config.toml
arch = "transformer"
model = "sound classifier"
dataset = "read English sentences (LibriTTS-R)"
train_examples = 15625
gain_aug_db = 10
time_shift_ms = 100
n_mels = 40
hop_length = 160
input = "log_mel"
spec_augment = false
win_length = 512
targets = ["voice"]
num_classes = 2
norm = "rmsnorm"
norm_position = "pre"
hidden_act = "gelu_tanh"
mlp_ratio = 4
head_dim = 64
fused_qkv = false
bias = "all"
qk_norm = false
parallel_block = false
inner_norm = false
subsampling = 4
layers = 8
width = 256
positions = "conv"
pooling = "mean"
mixing = "cutmix"
loss = "cross_entropy"
init = "xavier_uniform"
residual_init = "none"
optimizer = "soap"
beta2 = 0.999
learning_rate = 0.0015
beta1 = 0.95
shampoo_beta = 0.999
eps = 1e-08
precondition_frequency = 50
max_precond_dim = 512
one_sided = true
adamw_lr_other_params = 0.00075
max_grad_norm = 5.0
max_steps = 18000
batch_size = 128
epochs = 147.5
lr_schedule = "wsd"
decay_fraction = 0.4
final_lr_fraction = 0.1
warmup_steps = 540
weight_decay = 0.05
adamw_weight_decay_other_params = 0.05
Rows from block 5, named by matrix and row number. Rows with one number belong to one neuron. Each number is 128 + 32 x the weight over its row's rms, rounded and kept within 0 to 255. All counts start at 0. Numbers have three digits each. After the name is the row's rms in percent of the matrix's.
# fc1: MLP up (model.blocks.5.mlp.fc1.weight, 1024x256), inputs 86-171
# fc2: MLP down (model.blocks.5.mlp.fc2.weight, 256x1024, transposed), outputs 86-171
fc1.732 112:116129143131103116136144127170103145125156149127100139095087142100097165141122162118152113173086131119101134139164141127106133087128166136136112107141122146146178091099137130159099103198091132146179146193128182123142108115161130186095090189115084104127135170
fc1.733 090:081186105112104156078159123159073095098145165130180103099143111091115125139068114155052164190092164167123118129126105144167185133203155064130082081122154143106153061097119112115129144172121157164126118160159162119118116113145159117076127142155145116128105146
fc1.734 101:142098143082143117111171176120077096082149148092160161036084095131126118151107050122171098105122146134113190143167135098162114104128135174163127183170085073098171176151168081077110178130136178162099192129159107102055094079146199103171093087155148147122118058
fc1.735 079:107099088143110084109091138073136088156102059129077108110090130114132119106155173100083158128131159113122109100046133103149145175100131152110135149185138188146125097073116135197138150216139084149153135083130139087116057137089172092138097193073178142119103131
fc1.736 096:112122119142095104149083165164122142054114165140086130195113073141121112140115165172161128084051123086135177161078104144119090135146097148118113121127187092199116123106166159133052122103127161135076110156117112083119156142147186115169149134141085108049136151
fc1.737 108:124097154091166143167111155100114151170132141145148153172187118100093126190184073131117151145119154081150134157118104128111114124197091132078102125120109081120134160083102111106123184159096152167181128165131080159083140195093211163122165160173122107164162149
fc1.738 062:131152114118140183164129075157184083142088073135105111127128074156149099146118044139130119131195081137141197139140141094154125114144125142107133100060096110107110108160173129114143105072124184097123121127096195101169104106146210118145144147152175166148091118
fc1.739 115:162121083083169097121171166177113094096133142124166153177174104139042122103184198085120122159148141093170043143136098099145158191153136137123137160090147117141133092152130132142100191120136177052186098120091154142105097154084175132101123139137063107127161067
fc1.740 126:159128126151117111163090088115127105158124160103098105153180136178072082111070068169125130201156110122097115089163131155123120106119065113129127147140148163172103098155105141121117073073123145144125106167135137136131124117131109137126150160135087097131056108
fc1.741 098:120124167076137078143157098142093117159114195128148150146180088142067107114150098138165148107077191163090129109122129128192180108126127123104101146176117140143127122118103125067166098120122156124124162124144099127163105104051183163167112108104083096144120101
fc1.742 138:104176109115042089111107139167186099129114110140137131132098139078105086136147145110112160124153106134128107146098168165168142140121107109122135141109160172140094103126093118121096127116144104070128175127159131115111138150126106119122145178107124172192103139
fc1.743 092:155159079187099169094134104136106101113106108143118150116154107140088113129064128162140110082115097123052170083105161118142078128196132141130152180143134131154077113113127116204091129090130126103112130104177133124112133123146070087141133120167156125113085129
fc1.744 104:096109147101088110101083138141122119117125086159131057080166147138094112154142101118087132146118090157149103204121093143089135099148128173137095148159179136102126137174099092151122140115117223140069182119148094071157160127067148178148168111118110126115127131
fc1.745 084:108156091112121122134114122078170124167169090057068137157122085166135106193134091216096100144166149101157159172115111136127080122131177151138132142090115130118098100115182132090134136127096128097179197070114160101153137143120155117165144143154123163153127127
fc1.746 151:156114101127146057091161115135118145154173207153036136180106105114062103157089163147122097116113094133134121148066093129135110103182153120144114124133111108125133094072166145085120131106135123126171102099119152097132111113116133129117161138085110121107139122
fc1.747 110:164128129085146076150118114139123096142105197094154136174131157118046115162130121127140134104108142167120182128115125049163091130159130146125127067122151125111109103071109100102170108099185149144161094168140133089132190119154175145149116160094147111135051132
fc1.748 113:124144128131060104138115123159179073172143163131147128145121128117106140147071085186118160121157074166117163077133147131135147104172140100120120132113076152147140066130067131138153078112120157116128133145116131166165112087152085124154124175111107148161073100
fc1.749 102:147135125073174160105131084107168128149097137128134093079152078145077158129185184179110090142108127091104133127154100116070129123118106139080131105111115128133094159166149104152130097116106140101089153112124153121172094120087175102105124128128069069116121168
fc1.750 118:157105108108151167127112149112101129094095104134144175145132118146174138123130179154107093107103144123163090170129118144125111139159137152119189088131144121109078156143191109142147173116136070192150162144129174174126170173138167140182175121126119079150159182
fc1.751 082:155166078155221128150149117147091068144152124154089125141139114169110125126113114137122098111165087152141131189144171053143092131132109128110124107070140162130110131131131111135167068141086125155180145125175115148117167119150140152151137127144143164105138169
fc1.752 131:137126113103134083123139105148197128121116102146099112063120069090123147131165066101175138143087165144156141109157143077140186127163109189205130123120103164073160186153155123149126148135084156139156134134091174070139116146069093130123177109096089170164134123
fc1.753 121:159125220101080089101087131164137154132084154168155122166140115078069150143157181122164126087141127176139124153140128073190197132102129178133155095207159124064144130145074120103127086099164157157171128132097108117183105131114197169138168123117145108158147121
fc1.754 117:118149101147128130103109119148144141106125134088140124090162139104151111139161057142164195112135150134141100130119171124137179175190126081135117164139085105109086153149095065161117161122096142096163128135123094110112096143177142140073191171161091143139143144
fc1.755 107:146101134124046158103140114118110085097108135121090103176132129152049106144083094137106093106157119121071123085157126144154086127190120105156125181133113159177075101160155120158083079099107104118091154127131097171125137094160075073116153093110132130103060126
fc1.756 102:089085157112111109155130127143141075175071173120116182152145132173071124177173100136131121150108132129072094096119103194127164160151114140181043153134152109094160101101104086134147149100143186175150152097150133040191139124106197108137181122137089070123146118
fc1.757 096:182123126115142082168091132125113171093130128128114109138140095129033082136100241149186114091088104073052138087146126090125132060092102126123160161115143103190139105128099107167152053115142158148135122113150168128116171135112075130143151179144087090123149143
fc1.758 098:125102096107080164136192105119081144124079146113100156116122119084150116123164101141139161141141116147102149186117120106112102144095158068207095175090123144155161129119146089147109140143154138120120120192145136079082117138098198130099167137106069115212085097
fc1.759 064:195165104153174104102156120160073144122092169181181134099098122098090093116174128150164183161150136140202110120161126122134183133107087122120151131105139156145155112113100141129106101170122151139158117146116131177141068097082176094099144109076115110111107104
fc1.760 142:146124178088091137131170101181204099156178204105128112108138078099092066132092115104152137129124104107104145090164152124171185150131151145095115175123090177122129118127093121114121086139138101131109131140125094134142122076125110071160121114129129109188034092
fc1.761 118:089121178115114069141070130141158113131163158151057110095085152127174213155164136166139172147046112149080173164116120071132115110155135141150162158234117147061100146127144114114127169102166141147102129113131173110180073082126132177131120138107136141138128152
fc1.762 108:114108187084098134133113080138135079065118152154151157168147146151081128114088095148130141083075195143148189079113150150139123142130112161148113104111110133122071113160070059092073138176155166132190103133156142146097145139100150104125175132084145094137161131
fc1.763 074:127183158116093179157143145144120153080083116164203096136142174136090114131100142125118137140173137134096105093124164153121092191173123061098069164120110099072145097118087080142161137101099125160143100176153138122098080135123113126088104114152151145103107131
fc1.764 083:167172084161168101111147105161085130092084152135184147119168082096119106105142126134159180168139127148190116158140154122163185131146108106118131133106128127123163125152121144170094154169113146156136116153120130182143089098107199102096165138141139104134124142
fc1.765 096:146169135131108135120101126114128123107141162174136108114155167089118140153153140139141125166111092106116104173169123092120129152151111129125150071170094111085082094114099146115170133118116175100095078191145090151139122140104145136086107092129118126163135158
fc1.766 096:108113162089108159159142136145143150090133147133098163146083118195132122137142105137130129127134072123109187083180167143119126081147138140138177076110194146094157055158112084187185085098158153156110098086074127080135144198087139083069116162173183124136068122
fc1.767 092:192154130130156097176125135209061113036124103154101109130079146143139127221094150176146153068100132124157172180113131102101134116126097109131140133146182115106102108115103103144121089149158114161156083109120192133101127157143198157118148152128070147112159135
fc1.768 104:165181101133147119141125137187143138083181122185128099170117149142148090149085131149140143045135133141144154144106137123145138145090106102128176077118139136102127099112139078158152077155106230130085130118117160133024122159117168130157173156170144110143129116
fc1.769 128:106132128148140111145116126097142124102107067155159106117161097092191172148172211125128103144073161119085162176130135181149138082102123129084156157163145130104117099118092142082122114119111093199179119118106162164160140143168105150129071151111160172111103173
fc1.770 117:205158161069132062167163138108106105117137112169079162181132102141101130074160096126111157151114139139147169162105168117138111171178122132119124125153138096098068103084131121119135174096142155112134156165129123086087116164104179172202132144167093100190167126
fc1.771 114:133119116062093150187104148120155080131109167173183119122095103127093146143120148137104137166131154153143156170147111055116158145156160152160117106107194218146109083145141099132175082115065199132098131070151204145085150163078185145118109162186130140108112105
fc1.772 105:118146149086032146107137131117206090138093148063159113094158151077114134092050107146098164136109132152083159159102156174088147147143163058108081139116080124134141098128063072147105150111130141109101123158136082135119091090108150128104153113137080151185125107
fc1.773 086:102163077122137129092151170138134133108143114146175058147141130128120140162133141092114081140094163100120136102153150099135159146150130102153106164076127113148119184146207115083107169187082133167116117088112159088139102105136129122127099071143150077108141168
fc1.774 098:181157136131164125074088162121169115091146203090148159122118171136114131093099101132152093167148157135140156181114135115142117145161162050118138154094143079127104131115170113162150082145133151104103149066137153052048179147136182135095160179133094096123115141
fc1.775 080:126161090103091121195156156105153083138060128132146158054122103119117216159122092152087104107139136131117130193085116117104140093117128091138125111094164148104104108130148086080112114090113170146116112053131147128090125143135137182106144136122128141082103077
fc1.776 081:140088126119085075178098176184050109102133146136109104105122105165071151158134141136099122134111160106119131134101128073107131163156139097166096121130155104107128150144191088146156121120099106149112128082114231122116157163165156155122146164148135170107167106
fc1.777 112:153154121197141149115102106129144158201095143135137105110092105118144156163152100109129177122143128115119122094130130176148125191135171152172131155219116168123116148075154161121081093187148140121142154155170104126121111110160145136112089131150111160134172152
fc1.778 091:174098159123106173109172144144121105158158198149133074122121118136096093153118169146112114113126150114055136132117105086096164141190098096109149101147094116134122081116132094146121129095134110168074100135133105175127086193092146089070112146142172117099106089
fc1.779 123:183103077117115132214141097104140110164106152178092145118135153136057090119078093110130164099141099144060136077125082165080130093135116165130121181115164123182143126111172094117069150122123191148128191108141146145125142163100095172079122096107071071121118130
fc1.780 099:150127182100103194133136114113123132130124101165059110125109147127118176102161106096108182123151099167080167165108177145147183112127167149130159151166181135149109114111171097114148188103127125160120121151123127135157111149145148190132112165121200089119153120
fc1.781 083:101113194090127122189124150094130166150127159130095079159123153123158116131105104118122087111178144106166128154148134132135130052137164136061142066112113139090149081151109164067131116106061148130148115108083163116129074141131137079117128121168145134139144137
fc1.782 092:207144094142166129086173165142068116147090139098134109080091111142090105104118137169142158131174102117172139113159125141110141151116099100150127153080133132162156108107140113199097102158090122161166093130141120179127104100061204077086134117161088076123087087
fc1.783 098:191112124097200181081078120142127127036135176179116120112177127145115148128124127186114096164102147098139177042175120131125131121098113184132168087147156131140107109099089090075142088173057134139153077180122091165087177121059174100048100163121159123071062163
fc1.784 108:141096114074068101139096140093076116194144196080136171089119135117086101164161135109174076078075176151164165133126116124137121165091077174176126175142140132180106123107134130104150150116182135134177166118132107128159117145084183143088139098115097078139118090
fc1.785 128:126127121140099104137150082110163057154157181116087163127155126147085082146081071063124121102126086197061189056125138143160127167174143120131103157134113109166093131158117152169092074127128119115119180141070060105104147098153117102124156092090130089130074134
fc1.786 085:114172089064156098160149126113128127083126102164125137144144193146114152126134143154118151113148126159050073111142125157138153151166142053105102078117103114142171118118079067145123105123162101115107111127075080117064105183133086092156079119174173117150136120
fc1.787 085:113115168124095106147124206132114150140134108169104076143148108121061135150080148100170114097083116107126121119136121108066122084117134091189096112150139148111159115103092105098113081141105128173123073037109118138141167150150125123143191134194102140131114173
fc1.788 126:138122167092105089127088160151075077060108205093218106086178131154084148101146170129192073155150148150179104140126129130129159116161086106140099178146089114095140105185145106172110145078106149117131133127147054122121119136064137130113115149144071111106104134
fc1.789 092:093092100078135154142119154110110104125151144120147170123093119153062136133083113105188083060110138092136092102174139127171100137076088151170093114106128172118153091108098092082158108066119145164146136181163149093120126178085117120112169145109124109136104152
fc1.790 076:131132118079161173102140106097126125134073147157160156082169090132070149110160177160128095155100112120156113134129094128085143112146120116102164106093109101122120157163144130171132096140111134117118152142146139156162091096097155091091129106128091070115167180
fc1.791 089:120159108115110111112114117161105110188104111195156156180165162133169115181164180152166085133145131070119103152111104115084130119135087078139137114136150133063180135085178108098126132135088138091133129070122159167188124201106137151106179130140100156084151129
fc1.792 094:197120097178161119079160110087065148206124231134075103121104171174103056104148154169123124149177069090131162108133046095112066158108107088137122168095105140162094102105125078120121104129129128195116129083184167170139145132093118082125156145116080086108133077
fc1.793 089:065090111142173108130083127083163121159084034139094157122112072099126115146186152106125137153077131157075161128075152071126133122159147198128084141198176164125096143097115065111147177147131115101135115103123127048155154142122145128154131146135098158113094136
fc1.794 116:135097149121118106160072173148108167119142075102133150164179130108158104177121124105157128100065125069181135124117127139033137083149100212102159142159129138122170136122106159087102171171092140199175120146093096143135125132132181165121095095082121135123174142
fc1.795 119:115076143145120129145156180117115119120091165166142113145123080091154110207140132151128134064129116155138163159132206142175152147097113148158129156167141116086142120181127204105122149159093107202166083174127168116147099134127137043086163108105129078133130144
fc1.796 104:126133081135161156177115212108148128108098155103123169112160090067174160169181166132154123070096116143201130120112129111127142148100095165150145165117143144154122082147099138120126206150064109157205125140151158125153151119113223077099156132101116114156125144
fc1.797 144:159129160128121117107140150149117141158130100104113153102154173127103081117092133155122150161191135108102175148155076167100113104133076084109134172068146138148168071178153100104128068119128176215142099108108173118069174124108096138098135164114089081116118146
fc1.798 086:141167077126124103091101101157119123064125157157174144081155149124121129071107120119106139160143154155128153148145180157151153161165113095115073118164146078062160127169136075201111159149116158126135134173118093176102096063130135134123219142175153107169127147
fc1.799 100:203124078158142101085123105132095133160125119132127143106123129150085102079132126165153090194131077133072118110166160113121076129118088102138125175142130142143145128185117156154208139105083178150127114142086100110063115165087134111132152125195119153093126119
fc1.800 128:156104140131120222080143162118059102104102109132135164130127092166147144103104159159114098087106143107154120147124113101117139124160119153097169120066161101129120106149217129150116120137128100194110152108124197170094166184124162110165174144138089055122158202
fc1.801 104:188145104140132110097162093184116108131070067115108159073120134120099164185157095136117122136147130135066128134111127131089108145176130102140154095121106123142086107123151074076126122100120198061110083152163083107126130114115103176129117180124072095128122137
fc1.802 128:145190170148129168137111146068056111083088205109105084171170149096091128105102107137131069160094157163150090188183107116124178142163125112140112140154071109134102123144136094141141142098046156116106124135135077099127142207135157097117075076093076140093160120
fc1.803 108:098113163090109178160122140108182145099063120163130107162148174192109148145088109125148149159130084146100136154153124147091143092147129083120128044131136155098161087128089124100123106113138132108065119151076121091119107180120129104146135111170135128183131144
fc1.804 110:112144187126113138177124138101105140201123130092090123084082114151130141211153121070119061151147117110161097088174168153104181067167178171040144101144164165032163115093095160065123092100151172136122098106102148133124154142142123091109122163151130131164130148
fc2.732 083:132123101119186179123179173120089168094103135123143135160116086088184150159139104136107168096171148071126166105084208091128072181118148093098101182093155154074148122148107099147190096162112160143145091092139129093080075139084072049157087106128131104124124107
fc2.733 099:134144093102176149131102127059135114138169149134137077109104096107089124115126179118136120136164129095175132125145144114075121138111126190146175181136080184159156166169120198131152154135148133159141124167090122082109195102113131180089116133126116123123141107
fc2.734 072:100133137116103098075140164130137100142194131155138059159142176175180144133199186131164127119185176110184061117084095163122170188127162109078175149085088150124143067140199144129093108093102087156111103124145151159188114148134121151200180123097109126144081127
fc2.735 105:076171153123121140172177077162130148097150102093217176160161124153118149111154077106157074170156085157143120136175148132147101179126146116177090083112144056119136158148083103068063142095171176109099146169128137148085161136134077133130208112171111111117122082
fc2.736 084:118179170091129123085126105081132139137147093175184115121136114146139144085158106115096165149122105188121131133076108128169139150106173096129135137159137122143122130133142124162131172082209123122080114115136135179179179108096145171175151117107141167086138156
fc2.737 112:163107131063109126125122105127124134075163129126148119119085108162105113120133201059157080132139134150181075118104069157084145149093129134131121159093095092138118125159178151172142140090207125105160152106084136098142136173150177154115133124155086150097133149
fc2.738 078:154170115167118082126108136127146125122125137174155133142158148156096126168188125107084126168118130082054115101154166189125110163155169116135130138203143145140102138100088092110094158149119148159128091138164106128146164122100087162181108165157139118096135130
fc2.739 108:172148160034107141084094147083074176079130091158078097131122134157113138150089110094112088124097119153130137105099156166153130086103117157154122152113122089151135179188123106193087100112146095163117152127117126120155157136159105146104155074136152159115136174
fc2.740 111:092122145136110166096039091106149137126124113081115115103120132124108145156087151132106058122181143154131158117132106098148133067132175125080092114116103135142175130099160160121152083169141188126116075120143139195122196133124102115104083133130163147115135140
fc2.741 090:133125139142125164112153081118141118124158106113085104151068136145094172101112144131155148118153074151184117149119080088115117178119085090122139133090145145093164143079113150191071157091161130164123110166088127122126118195150132083138172146102128139111143105
fc2.742 116:093140081201169116086069099071185143104144104111170136125146106145143126174140117115085159177140177185098121185119116090172136125118146176093101101106136155123130151116152169118203100139095135135119106077102093067122108064125099110046140148094164129061124057
fc2.743 103:120152124090097143115048094113134131120087123102180114127154102082140104147116128149148147165195191150121156111177107136122136118141174133113100087109141161110161109129126140119148104139139154101103068143220099135108158154146068196119089137151187148131094117
fc2.744 091:158133148145147164148189080133101155183136152107105094107062137089165131118124154105125131119152093077125135107110155130127089101080108082175106147172057152102135141079128147118084130094134121080141094147101156120088132111108104128116070100102171106136104057
fc2.745 095:159149154146119083127091125130138125096085154133097143160173139128103123137179099116084166152074111144072116104143158131174145105179151134146127163164119128119090093110092069120089107101120161119118104103125110143173103078142120139133127127144118134113137152
fc2.746 143:085118172117164100134094164129154173124090090129186130062187086167161100150168110121140127147057142096164104101167134079120170094083154165105091106132074126125154104160121121131177126147094151113095129107103121134157143141073129112150161135160112102195127149
fc2.747 115:142077126123137146137167153104155116092179059077184090080131119144182109112140111076168124123103161164190148140117169063131154178099104127081156136061083145128136111158122170154143085152103167134133108152170144143096089093119097133092122118125118134120101135
fc2.748 103:172173109113159160177130119068118167124137121102159060111124080102128165130158128091152142125170193120167160159137121141167146141104151158122131110089112172119160174146126205136071080149093113139125093182134101166122184145129101085098090126128152101134130098
fc2.749 094:053099130132134151116110115144156147091106129106140150145122133112167090177118094171101115142120101160129136176121155122160098103144152130148095160117175131111127070102127079132116141158107169147134115121152137138114146150107155118058149155135195151112121136
fc2.750 122:124138089067116135140082154157189137137124114141137114121140135161096146128090151123108124064161124157119146122110135067103122104146157133138145126113147109165100137112116121159169128122137116117105183111085212081157098110154099170096114104162144175096131171
fc2.751 077:114132182126100133137220187160176134132160112157185115047145157114163134112065127065155150160145086107127149097136098132113129167072123104167129183160118062138179179127118137127093142107157127131093116122102190134126137143080141140125071079124070082075158116
fc2.752 136:109146123160098147147182159107112138128117122147119133144121126133152152118125106124115135154180127141089144084098139114069083109138075095195100080150060066138128141115132099099115164144098106135155135127136116142119108073125142107192128137077174093116079108
fc2.753 108:115119155159161111105190118166108124090188107108096136108111151195116134091038121143133121096139093142210130185100074125108114214074076113073086168100120107158140115086143143181145151129095154134154069161070115161105088156104133068151137112108113099131104130
fc2.754 116:184165178113105092123082145112098144101106124121134141075123132158069142089089153110080105135140173125185099095126131118070093100154151118112175122102100143098190158147169111165109130059140190164087127168084157108093138155153145127009178140127113089138117124
fc2.755 116:103116127094111187120030085085155158098051130057149133100152111085146122117131138138155141123207201138112165121145111159145133095122150169111079124115122166115143127137125133125169096172148152130100061136195141138089138152111077177104105155155195120154118148
fc2.756 090:109112181140153131117189064106135158113136087108124078141128105127182114099116142101166103112093154152158153149097142129127111118110173092109083133060082066155136125105116220089132082202132108216149120090097131148106137176150169192155084151130119130168191110
fc2.757 088:084144161155095113093132163141154130121131057164145118078114072181112179130170079069142094136150136154122096112070144182126124173052180112147171103081110107154125134167156186109068121131201105150130118102075141169121149077132142141153120121125151128099130142
fc2.758 099:181147181181136091133102125143100099093104084185157098108147108152115136111154129101110059147102125126171149118139161111098132153114137145104159133156087124104166223156098162082090105120116101140109102127115058154104192128172064137110120127087180160180112145
fc2.759 091:112110122075157137136082139133112100074144075164133132103145162175117117155165159134059078074149112096125142114165144157092090132135138113164112151106131082105120166113138094107137123085161131133132118150082124107121126149163168131072139117155126123116137110
fc2.760 115:128139063110142077146132113072133149121127072106166109181124126147155139125134148144130143088141163125146166113086102083120119100093059173137109078081136161139192123102121195150136109128085120157173177127163140169136117145140105122084096128128148088141125087
fc2.761 096:139166101183112153138153154101117120096095133109139095153059058179173148074115145166067120137110147093129111123072119117121059145102087138139089076079092120179080170116140121174140157127144113124119148099104094123071110071100078112169111112144171148131081098
fc2.762 092:158137163150129202122185094129091198146173153118106096075147055138143123144139122105187135197207070073143160150166119159108107122088119107070154103127112096147149106096122155151139137115097103135096141161103115093156119129160098118165079161147116122121090107
fc2.763 085:163115145126166126129154123156085120182149169137112138099117089151101135109127157096133128080194165101153115120165133124100100119124095120073185083092079128182166149185184171137121118135198145119109132121119098107107173140154115181080112084064122090131136180
fc2.764 108:149113122080168118145044136083086102136134082169110092087123161142104151159148167150092093099179113101133120103143138131066094144163136146156115169132111120108145147135122114117123130057158150129138122138060147107126158116159148139037136109150114136096154122
fc2.765 098:175130166169129096084110073138116121178182113146093166129139148137172089108162179108106169138190030121145134123115109137102135135085122158148121122104093075137162178076130199078093109132143138117066134083130146157091140140145119141243135164130102130119130124
fc2.766 093:177175166114124144121111117145138146144122166149121043189178103063092149151118189201147101121151113130168159133122078129053164154139112126128092108121128129195214111081158066115097177166091124100143138144180111164073151119158163112145125163092110163123173085
fc2.767 085:142141138128080125056107147151146144123113089218132098153137091168109130070115088113096075160162146163090119136068160159132077185064156135133196141165165133157148136178138141146083149110175095093130172109113150161136185087127129115195151164159135125111126146
fc2.768 100:155104138126065174078130130120110151124089110107147128065170114154123163108107085112018139129198112170157124114134162135098116108106155124136179135129138084115148143175114115163046149095225091106158123132118156082163141076149118127142164115080066122092134134
fc2.769 111:158115155099161111120171071075109123187135135080142152101154097100116138138128149087172123095135145115100089138165156114137129160158132120183110114084102090176094210177106166126174085143182142158090066099146122150071101093131090111122117105112123086095114113
fc2.770 095:123160170104149112132208140101080119078156111111128124128177103177171093104119128117134119134099110203130117091135048124096139139143142134068140120067096119132129102154107157129167166132136042090126200137098148152176129167113162151124143138124086104128136147
fc2.771 095:145140152196090109081127102130105125144111176127176149111190082120148116140149163054150133116158142129118126076159100156132204148064087079073156119141129111147162168085129142090144138115161058128163133105091163171151166131135148130198141113040121125144179162
fc2.772 109:192162143140112171162078115124067176124093134126130085140100101131175124134118078128128165158195179130165167124117136160161148122092145120070123136092121158150166158115138176170122068138124112174117060134071149132114161122133101108080110130150190087102138091
fc2.773 090:149118144145168162123157158065096101089107105107103166172100105106190120138145135124141165149170139152131106118168146133123124178090170098131129137150104127098114117101116200113143166154134086143163074135155111116136090114117099186176133062059129105121128132
fc2.774 097:110128131138147149114094117142136099168171074145129161173139106126100135137135132102120162097159050077123118075088157189119119116078158149070138165136124149143187148129091158152073172077113061168138137084129115171115171124155163160174148120104085140070120127
fc2.775 088:133172158152056068095061153082109145130184137145173066131139102183139123118154160105140130120134128185097122115150177138181104108108179148099128091229120104151137143120112150150175127109100075168148177150105130145135137097167099135166167161096155089117181154
fc2.776 076:154122180163110144102134154148170106092120082145188150156163095156146136122132094078071134139127123117065150097076162167151127174033101168119189147134108095181170179123105163106111110124162058115168109128111119128128197107121113109170162118103183145127158110
fc2.777 099:054168183172137140141067117114101134103152151143070098147109109168126114050092131162158123149121123211145097141143086135135132147112085177098126135178137108114080150096094169162127127094180063149099073103082172167170180142098208065153132118088084136105160149
fc2.778 094:112144166139081150172110111150114065148124132118142134101108095151128074149085157095166130124180180103177114140098089129088114199090118110098163106118083150169173164112167192157126099110190169114136129145120095151125182123129130154090085178085118119117135106
fc2.779 088:072110180145079106154126134106150147103154085098150119120106063167138088110119083099145138104155128121139119100154049088140163109145172146076146098133158134157140109144098171091191117065155120109074091051098122137112132141154101125141071118169158122122159118
fc2.780 091:194095190128127142122158142093147134132107099129158084125142131162158173092112127128130126112141096128088142141121111129141108133179167088156176119074140089131143142144110147162146154185155108156118160159114169098102099122157066124173192140107149159090095146
fc2.781 103:159146103141140073145077151141159113112124150134121131131110128065127121147132166130168129136164151126081125128107148134100123184088089108124122119108163166125143110083121146157087133160110093114183123127176084146089141089126147116178123152126080138193119095
fc2.782 104:091107123097158117137064131182108125111126070211137126114144196131095143141163122146021055101155097133061133167140141114119098151157135130181108150074139088093113137118138092047134128079110146114118113157087116152097143166151162115040115135171153167110156123
fc2.783 085:130136149112144124102137161096184137110113128093093129098151038136138145106104127102178117170129101100094085154135076153116136116152139156104165068170077147078112131106092140132159102131103126078089137116082121072087106152116124164126116129075172137168158120
fc2.784 108:112073189124126144109152068128166121074175100094153079069088138125144102094102133133168144174138084196141150141119102119116128128169157133050105085131101162113173118110172176105233163162135141090109090126131132130111147086167126101142077176081182153133134134
fc2.785 134:054103128127084138118071134101140149145068126049185183100121102121157130156093119165143123148178173158117145143207101143128182065133127155065096101085177170080140091145135130166143139116143130122115102110181121100113163164162118178075095161170161157162141141
fc2.786 093:167203204166110165123163139135103153166091144085109061192129099106143106144091140109135132140153136070202132173185148126121106181091113052143108139145169122148166141131134148128152153061105107102161077104166142164153138130086100099125077147087147160157108107
fc2.787 062:150150145104144112128122135132116087091093160150142078175122121172109106143147098079075080153208146163121109141100105129087128178085128125148163153137133051180158127139094149197083091115143103114142138143107112163126119147170129144104126134136134099146149136
fc2.788 110:167185168136118145133123131150104094146118152141076129128109186171126150156100170121088136156129139099117119122131101126107134166123085168082109123206081178113104102108176163129167183082137161112144164198124149125167152147117150126055116144084093108116122143
fc2.789 092:174125176114120092138140145118146148116187128168127128093162108118152085064147094095109148142109121097114158143081181136109145169116129125089158090104066115133097144124135150123136123186117124123068125116067105201119154118109099245150082072110122128147075137
fc2.790 086:077109128128136135120102110149166150078134127108127142126126162113142087149119092168092111117124107149126139174157141108151127101130136140140094162114176141120107060104141102139124160110106176150141143095136164127121149171137126133063161144161180155118104148
fc2.791 082:099165135180102146121125158099126151149158119126128131118091116151120170092147120061141120087183155162110105137105153112133055141089147155108134132121136124166181173149076200135101139099178086164121093109109117135121162127158130158175109139065125140067120120
fc2.792 094:112140142099152144128125137193107136103149109184142141074101109127118097126084112154134107096166145160112148160133065101086146100127094136093173115127104083165215146129149182107100154192123116102131097135099093131147143140118141158075123105162153192124087144
fc2.793 089:124145183112082185132174120105138127107128132067145086183172156095098176078162108146138114075127114138139120123131158120172094174075138097158153110088120071166173178160142118136068146131136154100092109144074099204103097094186086132121130106119177132122145103
fc2.794 118:124170194096093112095138146152163103185152154123140085087115089154081101083172156148116130115155207153164121119100156146146116128105136139215132141090104128186079119139168104145103100118186157061086091106142092181143137027141135122164076075150095160133190113
fc2.795 118:114101075155130121152086088166181142174174115130135097102157112162108147113081135162160122109139137153093125149133094113046097088099092156107128054155114114130164167084102172107176177175161121080153092056134073072142185096114126148100105108092125182106157128
fc2.796 112:143128114106095117060101080142150120138182091143144090108121172182130101133097153165138178138125132147123165147144089185079136084139084087146133103142089123107121164152174142081210142190232113084165114067150124078128164103124102170170124143134094138138128074
fc2.797 107:108144160120149146084078149107145111155081094143229063094105100134088102187115124169082102133064129168104104124144165153128160164162116161148138100162205143139130130142147147110146110097102125100119113131125170147118143112117176066099103187182121168100126118
fc2.798 106:189140183130129098161072138100076144138107094139111123069114108123178120115088130150097115150130129132150089058128103121104132126111128162120167120140057131141138207104132139177127122108204120141083135156050219113109141136158135103085138117104126115089142143
fc2.799 078:113192103116125191116108098106208118158168110093106136117073111139196136075121144112160147154139128135159148139118125169140136071107167122131116125124106190116121130131104193122124129117115143141088130125179138196164141110138061156124119118139126147090080113
fc2.800 109:083132108106142135153071128157195134141134110128132143116134148126109085165128125163105123100142135120140152140123145075114101106158188139134147127128170121141105110116139104146183142124103149128091151096121197093173108115125113155094129114166162146062121143
fc2.801 104:123134103171123146099169093122110138108133082109167156198059146113143142075096129127110134139123084121133079072168102147136127117128107111138100128135143047153177105115078176145079159172170121207162154186130142150067166109193093119160172117126148135137144123
fc2.802 116:151128166128135160133145153164111097184108152160123158136106165164119177121139140115150121112126127115177064091109117130118130142145091189091138160196113138114161107101125170088104154066159119133159136136177201153177145137131137153139126160097101124110131160
fc2.803 112:180165197084108133149131148164097144179086178135110142209135124077141128118124149114135125123195152086147126135197197135104113159140082077170089094105149135123150118107114123139147125115055134101185134129180117161139179143131097113148068179084130195176120102
fc2.804 104:145184115128126104075142089142159097073148145148149086170138169084135123153105145160142127139061126126087180199122095097121117145117110143173099164147119142227146058107117107095052107151118114092144161174153138149131104100142131141116169156166085114129097118